From a checkpoint of a small sound classifier: layers 12, batches of 48.
Rows from block 2, named by matrix and row number. Rows with one number belong to one attention dimension. Each number is 128 + 32 x the weight over its row's rms, rounded and kept within 0 to 255. All counts start at 0. After the name is the row's rms in percent of the matrix's.
# v: attention value (model.blocks.2.attn.v.weight, 144x160), inputs 0-53
# proj: attention output (model.blocks.2.attn.proj.weight, 160x144, transposed), outputs 0-53
v.16 108 [146  59 149 160  37 130 137 152 143 150 129 159 111 105  79 171 121 164 134 129 136 110 170 123  94  78 142 119 178  92 105 148 153 139 160 158 155 146 153 118 150 122  79 103  62 141 108 142 185  88 129 128 131 150]
proj.16 106 [107 133 104  80 178 119 124  97 109 162 148 111 147 157  75  97 103 126  73 117  96 126  70 135 124 114 121 108  70 150 148 171  94 146 138  76 114 117  72 114 128 104  90 122 170 147  84 156 118 151 148 137 131 149]
v.17 110 [108 110 108  99  80  70 118 124 134 143 160  67 119  98 152 135 171 160 142 228 171 116 167  98  77  76  74  99 153 175 138 154 114 118 221 186 153 141 163 102 121 101  83 108 155 176 142 146 119 170 128 123  95  55]
proj.17 112 [ 95 111 174 129 124 174 160  90 119 177  87 137  88 148  71  86 139 109 116 119 122 138  95 164 121 171 104 144 106 114 123  92  95 130 138  52  80 141 109 121 156 160 105 121  78 127 119 129 144 102 157 190  57 200]
v.18 100 [110 139 178 113 167 159 116 133 117 152 177 112 185 106 147  97 107  94 141  97 153 124 168 133 188 120  90 136  73 120 101 126  75 133 107  85 100 158  83 110 135 148 152  95 150 201 123 129 195 127 108 141 154 214]
proj.18 094 [160 121  95 180 122 125 145 144 136 104 129 100  65 129  73 165 115 105 129 129 123  53  83 150  82 108 174 112 139 122 112  95 139 149 203 159  63  63  63 127 130 107 165 167 111 110  91 143  78 129  95  99 130 140]
v.19 109 [117 145  96  60 148 120 165  73 122 127 150 110 101 111  98 124 105 173 161  53 157 136 131 163 164 152 111 134 121 105  76 137 135 178 137  90 112  88 134 110 134 108  47 104 140  91 120 128  74 136 150 135 119  76]
proj.19 110 [108 117 137 154 131 136 161 134 117 123 144 132 134 116 137 153 158  91 117 153 176 162 159  92 123  43 123 117 143 111 112 105  66 126 156 179 148 102 124  97 102 109 137 164 137 146 134 177  93  67 164 119  90 108]
v.20 106 [133 159 126 118 106 147 162 158 176  89 100 116 136 132 151 126 128  89 138 128 122 101 122 152 142 167 140 139  88  67 101 154 118 171  89 124 157 123 111 187 112 118 170  88 122 108 170 148 104 166 153 194 114 153]
proj.20 103 [173  80 133 147 167 136 149 166 118 119 188 167 111 112 206  87 127  80 135  86 101 118 109 146 100 137 132 138 110 117 179  57 120 110 106 148 120 138 142 109 127 114 201 155 137 136 130 136 130 111 120  82 139 105]
v.21 095 [182  91 171 100 180 185  70 169  79 179 123 106 179 144 174 135 181 153 142 172 149  49 119 173 131  92 120 159 127 116  90  81 104 158 133 127 173 199 111 140 165 204 109 169 162 110 127  83 110 175 159 121  64 147]
proj.21 094 [107 162  48 194 117 105 160  86 135 143  63  78  80 115 142  76  59 110 148 102  81 137  67 123 139 134 160 127 161 119 128 193 158 187 117 128 171 113 140  92 136  58 138  78 142 167 124 141 102  88 143 125 166 119]
v.22 108 [105 119 149 138 137 187 150  85 145 164 166 117 164  86  40 176 147 155 135 118 132 128  99 161 103 128 140 143 142 129 159 194 125 119  81 123 125 116  94 115 103 129  84 120 155 111  93  64  88  76 170 129 107 125]
proj.22 108 [145 150 134 156 138  53  91 170 104 108  72 102 114  92 102 140  85  82  96 155 123 114 137  43 148 223 137  81 116  67 124  85  64 126 130 134 124 129 169 112 150 158 185 106  99 143 197 137 143 138 100 130 121 159]
v.23 107 [137 176 140 155 125 231 109 145 147 105 126 167 139 121 130 100 152 160 137 176 135 146 128  96 129 114  88 120  82  72 112 174  86 119  67 130  81 133 137 156 134  75 126 104 119 141 148  89 153 126 157 124 152 115]
proj.23 109 [123 171 123 119 128 107 169 161 147 135 166  78  63 160 103 128  94 102 168 110 115 127 144 171  92 183  94  69 136 120 145  97 128 132 143 166 104 122 128 100 116 132 110 184 176 118 219 162 113 112  99 136 110 114]
v.24 097 [ 73 100 203 130 141  61 124 124 110 113 131  98 161 127  97 145 124 112  56 141 111 115  93 112 160 108 154 132 168 161 102 130 200 109 148 123 109 112 123 173 135 164  36  98 124 160 119 168 117 114  69 155 164 112]
proj.24 101 [119 172 105  94 129 183 128 164 136 124 114  75  77  48  57 139 106 119  92 112 147 135 138  84 159 106  90 141 137 154 161 121 130 143 149 112 152 128  97  99 117 130 109 146 152  63 153  95 149 145 144 117 153  65]
v.25 101 [181  69 134 161 120  86 119 164 103 154 144 114 128 108  91 182 154 169 112 156 136 134 123 122 155  55 158 114 129 109 208 126 164 120 127 124 147 128 185 153 115 128 130 110  68 200 134 153 136 145 144 130 127 130]
proj.25 107 [ 82 133  88  82 132 140  81  94 150 156 102 145  62  92  84 140 132 131 149 103 137 122 131 121 103 177  49 154 204 100 116 143 106 117 178 103  73 161 121 128 101 116 106 107 114  87 120  86 159 124  73  86  85 195]
v.26 098 [140  71 131  92  76 142 166 124 163  85 176 125 142 174 152 113 111 137  33 109 121  54 100 113 176  87 157 120 139 102 143 155 133 168 103 185 118 139  93 137 126 118 118 154 156  94 172 120 147  96  92 100 116 118]
proj.26 094 [158 157 142 142 132  72 154 164  94 163 139 108 143 127 107 106  87  96 119  94 146 171 132  95 143  88 116  78  71 138  98 104 126  77 101 110  89 156 153  97 127 157 121 159 141 126 192 147 134 151 122 132 131 151]
v.27 094 [133 136 137 160 182 119 118 186 104 137  98 123 165 133 178  88 142 136 138  94 144 131 123  76 109  56  88 152 127 163 117 194 128 108 161 143  93 172 149 161 133 140 149 119 121  93  96 160 132 142 103 114 174 144]
proj.27 100 [162 103 126  80  75 121 131  77  96 143 180 171 133 115 127 142 162  88 123 181  94 133  80 117 111 195 182 145  69 157  82 140  87 127  99 157 122 198 176 110 150  74 100 155 172 122 128 120 130 109 151 135  68  71]
v.28 100 [ 94 132 153 119 160 127 154 122 123 176 126 146 132 166 172 185  78 140 115 124  85 125 113 135 141 148  83  97 129 130 104 145  96 126 115 120 135 136 161  93  62 172 114 116 131  84 167 140 100 152 138 162 194 105]
proj.28 098 [127 102 166 170 116 103 179  74 135 162 169 191 201 103 102  69 208 109 138 133 113 172 145 160 118 118 126 101 170 116 122 141 161 125 107 158 104 149 150 157 176 129 114  89 112 153  85 128  53 104 129 100 123 106]
v.29 099 [143 156  76 142 174 107 135 131 104  43 113  71 176 135 137 198 112 130 124 142 139 161 133  78 116 107 132 134  97 120  94 107 164 122 158  71 160  69 121 124 186 123 124 155  88 161 121 105  36 149 141  98 152  80]
proj.29 100 [106  81  77 147  49 187 133 113 162 134 108 174  79  56 118 121 136 103 165  76 209 151 139 129 120 108 158 136 131  99 137 166 127  54 142 123 181 142 115 112 122  78 141 110 121 111  67 167 163 159 139 112  95 153]
v.30 101 [104 127  89 135 147 171 153  97  97 173 138 152 122 116 109 142 145  63 162 187 160 109 175 163 150 183 131 108 150 126  93 117 124 158 192 114  67 107 144 191 120 153 172 146 141 184 138 145 140  91 113 147 145 130]
proj.30 095 [149 137 122 155 188 200 106 102 141  99 105  98 107 109 145  88 139 152  52 127 116 133 141 116 120  69 161 166  66 174 188  86 168 144 112 159 143 157 135  66 170 136 179 114 140 157 109 123 135 129 142 158 151 137]
v.31 110 [153 115 136 123  73 126 140 126 155 199  99  90 100 145 101 121 113 105 130 130 177 181 159 132 151 106 110 138 117 125 115 102 103 136 166 147 185 113 191 145 155 129 130 108 118 174  49 125 170 107  95  97 136 136]
proj.31 108 [ 85 143 101 122 146 137  83 134  88 117 118 126 140 161 145  97 143 113 118 132 124  91 125 140 139 121 120 141 100  94 131 139 132 149 168 118  98 102 106  71 125 118 126 141 102 176 135  85 112 120 147 115 103 162]
v.32 113 [149 115  68 154  92  95 115 130 130 100 115 140  86 146  88 141 179 181 100 157 159 182  89 173 125 110 128 134 190 112 140 114 116  95  84 162 116 158 147 135 121 112 174 122  62 168 139   0 171 113 118 143 127 143]
proj.32 111 [127 128 108 134 170 140 104 131 139  83 130 171 106 135 122 104  96 117 164 157 136 119 142 163 120 190 145 152 104 129 193 120  66  95 132 133  71 139 136 111 160 119 112 182 167 154 105 185 105 118  64 110 159 171]
v.33 102 [161 141 129 138 153 152 103 119 111 128 161 112 182 122 144 129 127 127 170 149  90 144  88 119  62 126 135 145 115  85 171 130 147  80 117 118 121 126 108 153 184 103 186 197 153  98 140 161  92 103 120 107 115  90]
proj.33 106 [133 114  74 192 163 175 154 131  71  96  89 106  77 125 111 147  78 189 126 167 123 109 106 111 145  66 198 163 130 123 149 105 124 101 137 199 160 167 144 138 151 164 116  96 128 144 135 101 123  96  97 175 152 146]
v.34 099 [117 158 159 126 134 141 160  80 118 104 185 181  82 136  77 177 102 101 111 163 187 176 130 132 175 140 150 102 138 144 121 116 111  47 127 137 143 135 105 137  63 120 119 161 112 141 101 127 123 111 131 129 185 161]
proj.34 101 [146 124 149 155 129 109  81 193 144  84 159 125 152 130 120  87 181 177 127 209 137  80 120 133 118 160 126 154 185 117 182 138  86 127 138 109 110 117 120 112 153  67 131 159  94 118 175 157 199 138 105 148 106 132]
v.35 095 [108 103 101 165 108  71 133  97 154 153 127 117 123  31 202 164 119 183 113 131 169 149 145 159 153 125  98  89 144 159 129 101 187 116 131 120  82  87 166 178 104 193 111 118 110 143  63 119 166 159 121 131 111 124]
proj.35 092 [105 116  84 144  87 133 112 106  93 148 107  88 144 194  85 134 162 146 157 146 187 117 161 155 123 139 155 152 111 137 109 132 163 126 151 124 138 167 138  81  93 157 178 117 116  84 175 126 120  96 170 104 172 146]
v.36 092 [156 178 128 126 190 157 147 152 111 138  73 130  96 103 103 148 112 116 128 164 158 147 112 146 149 104 184 152 178 174 160 136  97  95  91 138  77 124 107  78 139  73  94  98  88 113 109 167 156 122 175 132 130 106]
proj.36 091 [ 96 178  91 125 127 131 124 115 173 127 169 113 144 133 137 137 199 149 103 109 111  86 107 142 121  76 139 125 151 133 101 172 143 137 130  68 185  85 132 141 172 150 137 153 173  97 150 140 145 151 105 130 176 188]
v.37 097 [ 90 141 121 140 128 166 205 129 152 155 142  26 144 163 132 110 111 139  53  94 146 168 140 138 164 125 122 148 123 113 165 125 155  99 119 131 143 133 128 134  46 162 125 147 193 180 192 116 100 133  99 170 101 138]
proj.37 099 [124  96 141 159  88 136  91 176  59  91 102 224  88 135 154 102 108  87  97 138  98 154 112 100 102 130 120 130 157 131 125 134 126 124 153 136 116 131 145 161 159 178 152 107 130  94  77 166 118  97 127 109 184 147]
v.38 095 [146 110 141 110 136 176 100  86 157 162 152 134 143 104 118  46 121 185 162 131 134  93 133 101 114  64 132 100  96 147  79  83  87 113 143 170 111 103 128 176  89 130 145 105  56 127 143 142  82 161 141  95 128 171]
proj.38 098 [113  95 104  95  73 113 137 152 159 119 127 130 148 130 104 128 144 114  94 153  91 161  55 148  56 137  69 152  94  87 179 110 169 135 131 146 149 138 125 100 196 111  91 106 128 123  91  69  98 122 142  80 107 107]
v.39 099 [178 105 142 176 172 114  62 139 155 113 131 110 116  48 137 132 182  73 162 133 173 131  89 132 126 107 124 176 119  99 128 145 149 113 150 155  87 129  79 113 136 164 108 174 109 116 140 153 169  70 158 207  46  98]
proj.39 096 [113 133 115 150  98 114 154 186 172 117 124 101 121 142 130 194 118 140  81 155  56  83  86 156 143 125 206 139 177 148 116 137 123 131 110  95  99 187 169 119 127 181 103 117 171 113 138  91 103 130 126  68 140 132]
v.40 103 [154 135 131 165 133 107  98 127 102 162 142 134  85 129 163 156 104 103 140 152  82 145 125 129  28 161 113 147 116  92 146 131 103 138 161  59 189 123  52  88 127 132 173  99 120 129 145 162  79 117  53 131 142 119]
proj.40 105 [102 117 122  86 134 148 143  87 178 101 100 110 117 139 193 126 121  96 169  70  46  96 175 139 172 140 154 158 140 100  88 149 180 193  86 114 128 176 115 188  93 124  78  92 117 115 105 128 144 109 148 110 119 118]
v.41 104 [101 152  97 121 115  92 105 128 145 194 118 155 129 159 149  99 150  85 139 181 104 108 122 133 106 172 138 123 133  75 130  97 141 148 153 132 137 129 128 153  87 150 118  83 115 122  82 143 127 159 104 107 180  89]
proj.41 103 [127 128 117 157 132 178 160  83  80  80 150  87 128 116 139 145 147 155 109 126  65  93 174 201 133  90 102 140 103  74 187 151 133 126 157 121 105 145 139  81  56 161 178 134 115 117  93 137 116 125 134 111  75  57]
v.42 105 [133 106 112  97 135  83 120 128 119  91 158  98 138 160 137 160 160  93 115 162 107  96  81  98 126 163  29  99 137 121 132 134 140 128 133 154 135 132 164  91 128 114 150 106 155 178  95 103  61 131 183  88  84 147]
proj.42 106 [157  71  62 129 119 183 119 152 161 174 139 178 135 222 160 113  99 175 152 106  76  75 140  97 146 147 111 161 124  82 130 158 100  87 168 131 129 120 106 113 134  53 102  93 129 166 175 138 122 111 132 127  60 137]
v.43 096 [121 151 126  94 137 154 127 155 109 117 105 117  96 166 133  75  77 108 148 129  69  78 186 193 153 119 145 151  85 115 103 106 186  97 121 165 155 147  87 199 136 107 149  26 180 128 103 118 163 103 111 160  89 148]
proj.43 100 [120  96 120 105 171 103 162 121 131 103 165 122 104  82 135 148 124 142  64 119 105 167  81  73 135 124 107 117  78 118 196 113 116 187  80 138 148  84  90 112 108 155 116 167 117 138 129 122  97 152 163  84 208 166]
v.44 103 [ 97 123 156 151  96 198  59 106 127 185 158 118 135 132 158 126  74  95 157 139 129 168 108 117 132 116 159 112 123  96 147 118  93 110 145 132 146 126  78 112 176 158 142  75 180 153 104 122  87 122 172 129 130 171]
proj.44 101 [116 154  72 124  82 116 113 160 141 101 143 129 108 151  90 180 101 150 133 145 107  76 180  87 125 156 140  80  84 171 137 166  90 154 101 183  97 153 124 168 126 153 123 133 112 134  94 151 109 115 131  90 128 148]