From a checkpoint of a small sound classifier.
Model: 7.1M parameters, mfcc input, norm layernorm, activation silu.
Training: 3900 steps, held-out accuracy 96%.
Data: trained on short read English sentences (LibriTTS-R), 26041 training examples, 7.2 epochs.
Rows from block 7 of a small sound classifier, named by matrix and row number. Rows with one number belong to one neuron. Each number is 128 + 24 x the weight over its row's rms, rounded and kept within 0 to 255. All counts start at 0. Numbers have three digits each. After the name is the row's rms in percent of the matrix's.
After each neuron's rows are labels from the 100 clips, of 14976, where the neuron reaches its highest value: "top examples" is what is common among them. Only what is clearly more common there than usual is listed. The data: short read English sentences (LibriTTS-R). In brackets: how many of the 100.
# fc1: second MLP up (model.blocks.7.mlp.fc1.weight, 640x160), inputs 54-107
# fc2: second MLP down (model.blocks.7.mlp.fc2.weight, 160x640, transposed), outputs 54-107

fc1.37 098:140073121133099104089136124113167155074174159150151115178169154156131131146116104145142139129110124126127127135129145116095139116213108107137124113149131096141145
fc2.37 103:155108163113142142147179133188096120148092091089103124103109135091152088111146146116138144159165155137114114156106117121154129147110134150159159161082085142172131
top examples: voice: male (80)

fc1.194 097:099175118154132113138119151089102144135163124135121170126087154120104146166148094125129170096121170121115118155111116128113152112145113127083167128135163130169147
fc2.194 090:182098138081136145114152110170141083133076130116133106152152108110135118128175134099128103135151115126136110140121144138142131146155118136180089151127093148097129
top examples: voice: female (95)

fc1.613 102:138094094145079115132122167155155125162130119132139124146106125111107094126110121154173098126126134123172131073159165140152155148148139114132103133092090166154150
fc2.613 106:151170143127155113111126101095107142133174115114120139093118156146152119120090113127085173120125131127121131163139112147126075084111119133150158152126127120113114
top examples: voice: male (74)

fc1.465 112:090151131126117119154119148120105109134116130155111137114079083135132129132096107140122149112150113172120189122110106140102134113122101151057138091126120088178096
fc2.465 101:118117092108183152095156154147156121139113143137141116133157140136090137088145149132131121157116147103151072139107100154156129149160157127179125124122130152085166
top examples: voice: female (91)

fc1.512 104:112148103163157119100132146127120120116118119126144140150104096136123104127131119114091133154190096139108105138099132121165113093095184120183106140089113148116146
fc2.512 090:130105115091121173119123077122128125125142147129108141088155171146085162142108135136165107118091166141129158087160136147104106160190105138082154096114134119137085
top examples: voice: female (84)

fc1.606 104:116154152112150135101128145140160168136172177150094058176146143141121172131164101138118107101125125088166122096103114127131119111123172116119164120147127103127126
fc2.606 106:124089096148102141130145136151147101141117131101125182081101128107136116138081133137122137132130139142089129137133136173171113124145100109138069159098115134128164
top examples: voice: female (82)

fc1.247 093:167110112101100155133089164100178132127159195159156092134111157109109128120139156097133121117140173175096144128127124141149151148155103102147125115089113130105064
fc2.247 081:156156143168145115124176099164089149152115098097149152120149096141159123144151136146111134148131121080118114149132137131136088150117155155120163138136133145147186
top examples: voice: male (80)

fc1.433 101:141135143127110127124196115134142123135127177123078138081115138094190147113162149156111116126097067179161154137124115112130140119147100104132107147122088084124116
fc2.433 095:099123128131132143112066136116146139161107094107183120156151128145117100121113125131143139135173197099101107140129156144130111122129161151116163091144139180162160
top examples: voice: female (91)

fc1.492 088:104142132149118146157140151190111124144149147132101094153128106089129141088153135159140154127149150154126151168108130093138113158121117161100122097166136141137127
fc2.492 082:144113143110149130103110119110134149114121135128182173097121147139108119162129132108075083102142108103151122124127140154130135134114108116103101168061119111117167
top examples: voice: male (80)

fc1.220 107:112105107141159174074106136127136140155105105122124138115094108103171158105127151130111133178143140132156125076146164165169130186088128108124120120105140101167103
fc2.220 112:125125114159131087175136148155113155148183142128113109094102160196156121147121137131108109086121123150106111148111061083068112089167116112128125153164130127134154
top examples: voice: male (74)

fc1.273 091:137087104119114140117105156119119181104145153113154110158098104136131159127113138111129145098126147089140146156150140115162131110132156119128092136147128121127159
fc2.273 083:144171131143106104147113140135144080143156130171115105107146171111156142136157107121125140131123140158145094131093137174135098169108111129133133142108154104115146
top examples: voice: female (84)

fc1.277 108:165132141102159114114107083107121093094104119192158133074104124141153149079096183141129092144118144180144153090145108147152156094148117140130111110124129142154145
fc2.277 126:103137109109118114137109130097139154117168111121105119216118111105077131141184114119119164103118127106103092172136108136123110112094132120128136155142153124125112
top examples: voice: male (92)

fc1.570 109:127152141117143114187113180148134167160113121136125125060125125153101117125110100113136104091151095170133108131140121152101137106124101166107140137075125103123129
fc2.570 109:137136095106122133076157132117132085095116154092123123202136141115117149150115156115134151129102133070103105125128136100132119148109139157150138126128147175125099
top examples: voice: female (83)

fc1.293 109:165118142097126117149141128166153148130149137156100157095125087122102114145111139151105110167124151139121113157135143127126141085158107133080118078150113117124136
fc2.293 117:122136130105078134160164113100130116147112096113142099177150159118145149112123105131127166110136103107155121106115133139121106139155162131165126142109122133121154
top examples: voice: female (85)

fc1.490 106:120112142138158093083132118127145111102127144148094115127144069143159153103102109127135127116189116114140120111091119115148128142141143114142124124150121112138128
fc2.490 096:129100154156129180158133115128128141141118152128145130124096158114104102131119157141101122133087139160109156149131141156137118114139155168153136120088114129146133
top examples: voice: female (83)

fc1.167 097:137134111119116141135079126140076099142095093117136160157115128112088129148152098095159125168087172132140118089151135167156118127093161099137118115097116156157103
fc2.167 100:130103128123079099136148130157181147096178165119140116085148134121135149096156133152129122135134088129111149111143117120093131159151118137131139124150124089109140
top examples: voice: male (73)

fc1.215 102:161146119162134114096140146130095113088147086114112166131140126085130152157166111158105183136153129187102111112109114122141164121115134114115173159139150142134135
fc2.215 107:100103120110106113159114110127164124151099163134120124122120131130103116090107151126101077094129152087155151094143158137143151111147141147121079111112148097140112
top examples: voice: female (89)

fc1.195 098:087141128117133123108131082149069137117144096139159118151073091102125141138144157131160141122123127127091153109148093121157126139141120166148136105145128146125147
fc2.195 092:171113128163101092157138170116143098111102154149096125124161179146109124141125103110102124177141124139154115136120153133083145109133119127125140149114128126145162
top examples: voice: male (74)

fc1.97 109:131134127115144091099156106106148153160121119134118120126124125119133144094169116113165111172145137113141116104090157133117188140153136124135141155081096138158115
fc2.97 128:144103116146149161144129103143082103109120181133124112144127145152129094117115105125113156105128125129094150160141097101090133107107068138126109127151146161109151
top examples: voice: female (92)

fc1.508 091:156128135139135094144110119112142162110132159103185110125114101091114130123102147131136143128126137135141173113137128082136080132156128124112094107131127136127142
fc2.508 103:095107126140128163132157148132111116141132116116088138127140132191158119119127119129113104121122066126121099153177127127086143139095129157145191142109165087129141
top examples: voice: male (77)

fc1.158 104:153126150151132140109063115128126109189117092159149128101126155124111124123163110148119091136115144123112111130134138085119134134165149175133083172165121067156151
fc2.158 098:106145097089102119149154129096108113093126160122138172152116110114118123117077124058152120170122108107131142121131111164122124132116147146110155095125128189116098
top examples: voice: female (88)

fc1.69 091:105170164122127163152163089136134152135177109132125080131161134095096103135134142134167138135142115066124121124113130132083125116135106109135136146133165176122143
fc2.69 082:155141129134124098102121135147117123095124140130123156129112089147125156115131097148086133130099123134143151119165119071144150134132088135128126161111095096140089
top examples: voice: male (85)

fc1.218 100:140115113150140119128156112103167152102136137129125149125128108096144119152148122121093096094101132138167156161142152111078144084149094129084107129125102126097119
fc2.218 091:124135119086120169135078153148095115152113095125149093139147130156147137069096137127142144148142119099123100113124113134146074159067137112155165137099135126156115
top examples: voice: male (75)

fc1.86 096:103107118140177130137112138113075116060154093143162129126133153150113130110066113116135091137085103109109119145151079167123117075161127131158134135116150096150132
fc2.86 103:150127129124085108150107093113187123154129155141092101170113124091114137088168117156147185138143151135125138124106134116172140154127119121142163140130140098123107
top examples: voice: male (79)

fc1.328 100:144149106127140086125174102132135181126163159174102125079104108123143141107106142149135125160165114155127148120101094110114157088156070172121133105122149137132129
fc2.328 090:116100141131148143131107129146142096123087111104106118178148113096117106139108156123113168118118153126111099140133143143168122148117185126159134125131102128147134
top examples: voice: female (83)

fc1.114 093:131124101152091125042156099104167146105137135122157156174121113108125127140107108116101144130158155164139121126145119163138101163115132140112107092134124122120155
fc2.114 106:135143128138170131166108114179098164146108117164099082061159126190129108098108158134115095098130125135132113126138088099105123078133121113110129132120154146172120
top examples: voice: male (93)

fc1.523 084:163113135154129151165181112172171092143146126098153076130142144137088115110142115125136139112129136151131166095080134115107126162153141155124131146140131163137080
fc2.523 071:117161170097134114135073150088115133126138146109142159120147121124147142128104144109127096152162092077097120177176150111163105097114140142147147074107143096131129
top examples: voice: male (79)

fc1.138 101:146104161123108130136135150122107128083184138159080146114142103092100115107094114123148128116106107182109129144160109121155106132148114153109152128133118165119095
fc2.138 097:105141136111142115116097103092157102148091094090145132146114122142158104125123169132115130080153144100154128135111115140086125106137116095147124159121153074119147
top examples: voice: male (93)

fc1.44 102:100153122152127139126136149121152124107127117150093168124147151096143107077140096144105172127131140144098086123147137141130136121100145112112151148093120166135139
fc2.44 114:147158139095141151110124131155088112118112119132133091113111107145131096142150128101121127158145093141114187138096141124152102125156115131124108100175126096166113
top examples: voice: female (86)

fc1.488 102:164107113114151108139168132113158142163138134109103142080102102131151139162165094133145098073113086149134159122106118110125130130102128171108154138115141098134115
fc2.488 109:082150145135144143145137136094080124127097160129139152189102137092123108110140139100108167146155170082120091114119156142108166157136111148125072095113123149111144
top examples: voice: female (98)

fc1.578 100:121080110148115154114134092090169120134105105101161138148135168117110136108125154093146191114135159152146119134137189132122134171127107101142103106085113104093122
fc2.578 097:172150126121137109136113130135079147137141129185083088075130081137166153131127113140099072126130097107108147150120114111107128106143153116104171125155140143137129
top examples: voice: male (73)

fc1.25 109:157077126146152093128079108093150139110169116127142148164128091132127136174131098116097104133115165129087120113138141123125095135133133109134080144148112106084131
fc2.25 129:113146173117107137131157147130068145144111190137110145113093133119157107135161120132148148115119084170115129134132127107117159145108095152125143112120129152127153
top examples: voice: male (80)

fc1.98 100:147135149090109167079140156152148171116134173122098135149090112130122124126106106140103132135145081121060139091089120128183099142134137130126129122127128158151117
fc2.98 105:092120124138128108158145147097128081138115072137108127125158116105142128117141147103128133101117176128173098159184127107086150111115099111106117097105132106082142
top examples: voice: female (97)

fc1.325 105:169142120161114147151162173132137173126097139159130139068110102099126123079119122141123147113151171171135130124150156132101108096094068129115112135113135103139109
fc2.325 106:101135148094130135132115118115134106119155142102137114156149142132154165126134165099102112122136116105136130129088119133127152149134184101144106097133117107105154
top examples: voice: female (97)

fc1.40 104:117161159115120145095123123167094108135167125138096147124113174123110141117139096136142126097125129156108148079112148106128094116095133055126121157124129107149132
fc2.40 099:116120119151120119133154146095147131116102112139171141115127085126128108135153152123127136157119113096160125171146096110131161123138147158123111105129128120122118
top examples: voice: female (84)

fc1.272 098:126133146072115123131109145124134135151156095207131135135157076096104144118127104129126129136126117161111138104128114132111069166157142120136119146142172188135138
fc2.272 093:124099125182135165116146125153135123073110179083115107125116154152162105159132124113124102126124138084120140154140149142156173117135126160142145125141095106143136
top examples: voice: female (94)

fc1.416 120:124157105149119141100098129162159101112113183115112083159107120155111112090096162142151157120127100102154086135131146160159128144151070150119156144101112131152124
fc2.416 132:166095152120106108121128147101107128175163047137123155109120132132122095157126107136104088149134149175080151124127108087130109095152140100145129145103106119100143
top examples: voice: male (84)

fc1.438 092:163102135111112150133149182130106205125124179131107130075150122142124145115111150126132136127138088123121131136109123145154126113137132155115124153151136113171142
fc2.438 103:089106111111140127089131123134179081143119102124136113192145139101124132151122115161117128136133134133124095109135104115127116102102116097131160115107103144073140
top examples: voice: female (92)

fc1.459 105:132119152119102151137116160162142186133129138189145112115104092107126116127110128129133094116138174116073146099111107138079093158125112129096089131114115144127152
fc2.459 108:123136129124164142127150119100148102108131136083085130141166129145139135165132113099127145134128106103158138159151158105187143125134143122170177138133122119146109
top examples: voice: female (82)

fc1.10 109:096118153149109128129102154113088153125135142115142133121104146132155095174048130114149124117154146159101096112135114128129130074090134159103133116131101114110139
fc2.10 128:138164103110173142133125136147147109126103137130107128119151146100125160121172102129088157117103139136155171102116151157135125141175133141141115129141163149114115
top examples: voice: female (90)

fc1.94 101:097135090152159168099151112160124141119178122128122108115113105115124188117154105089154188166122134148094135126153128143120127079168096144143129143169105156069113
fc2.94 107:145137174112122088179114125138136120136096132122168147150162173146125102109131152141121070086148144121133139149146117108121145159080146092107141133091146102178121
top examples: voice: male (80)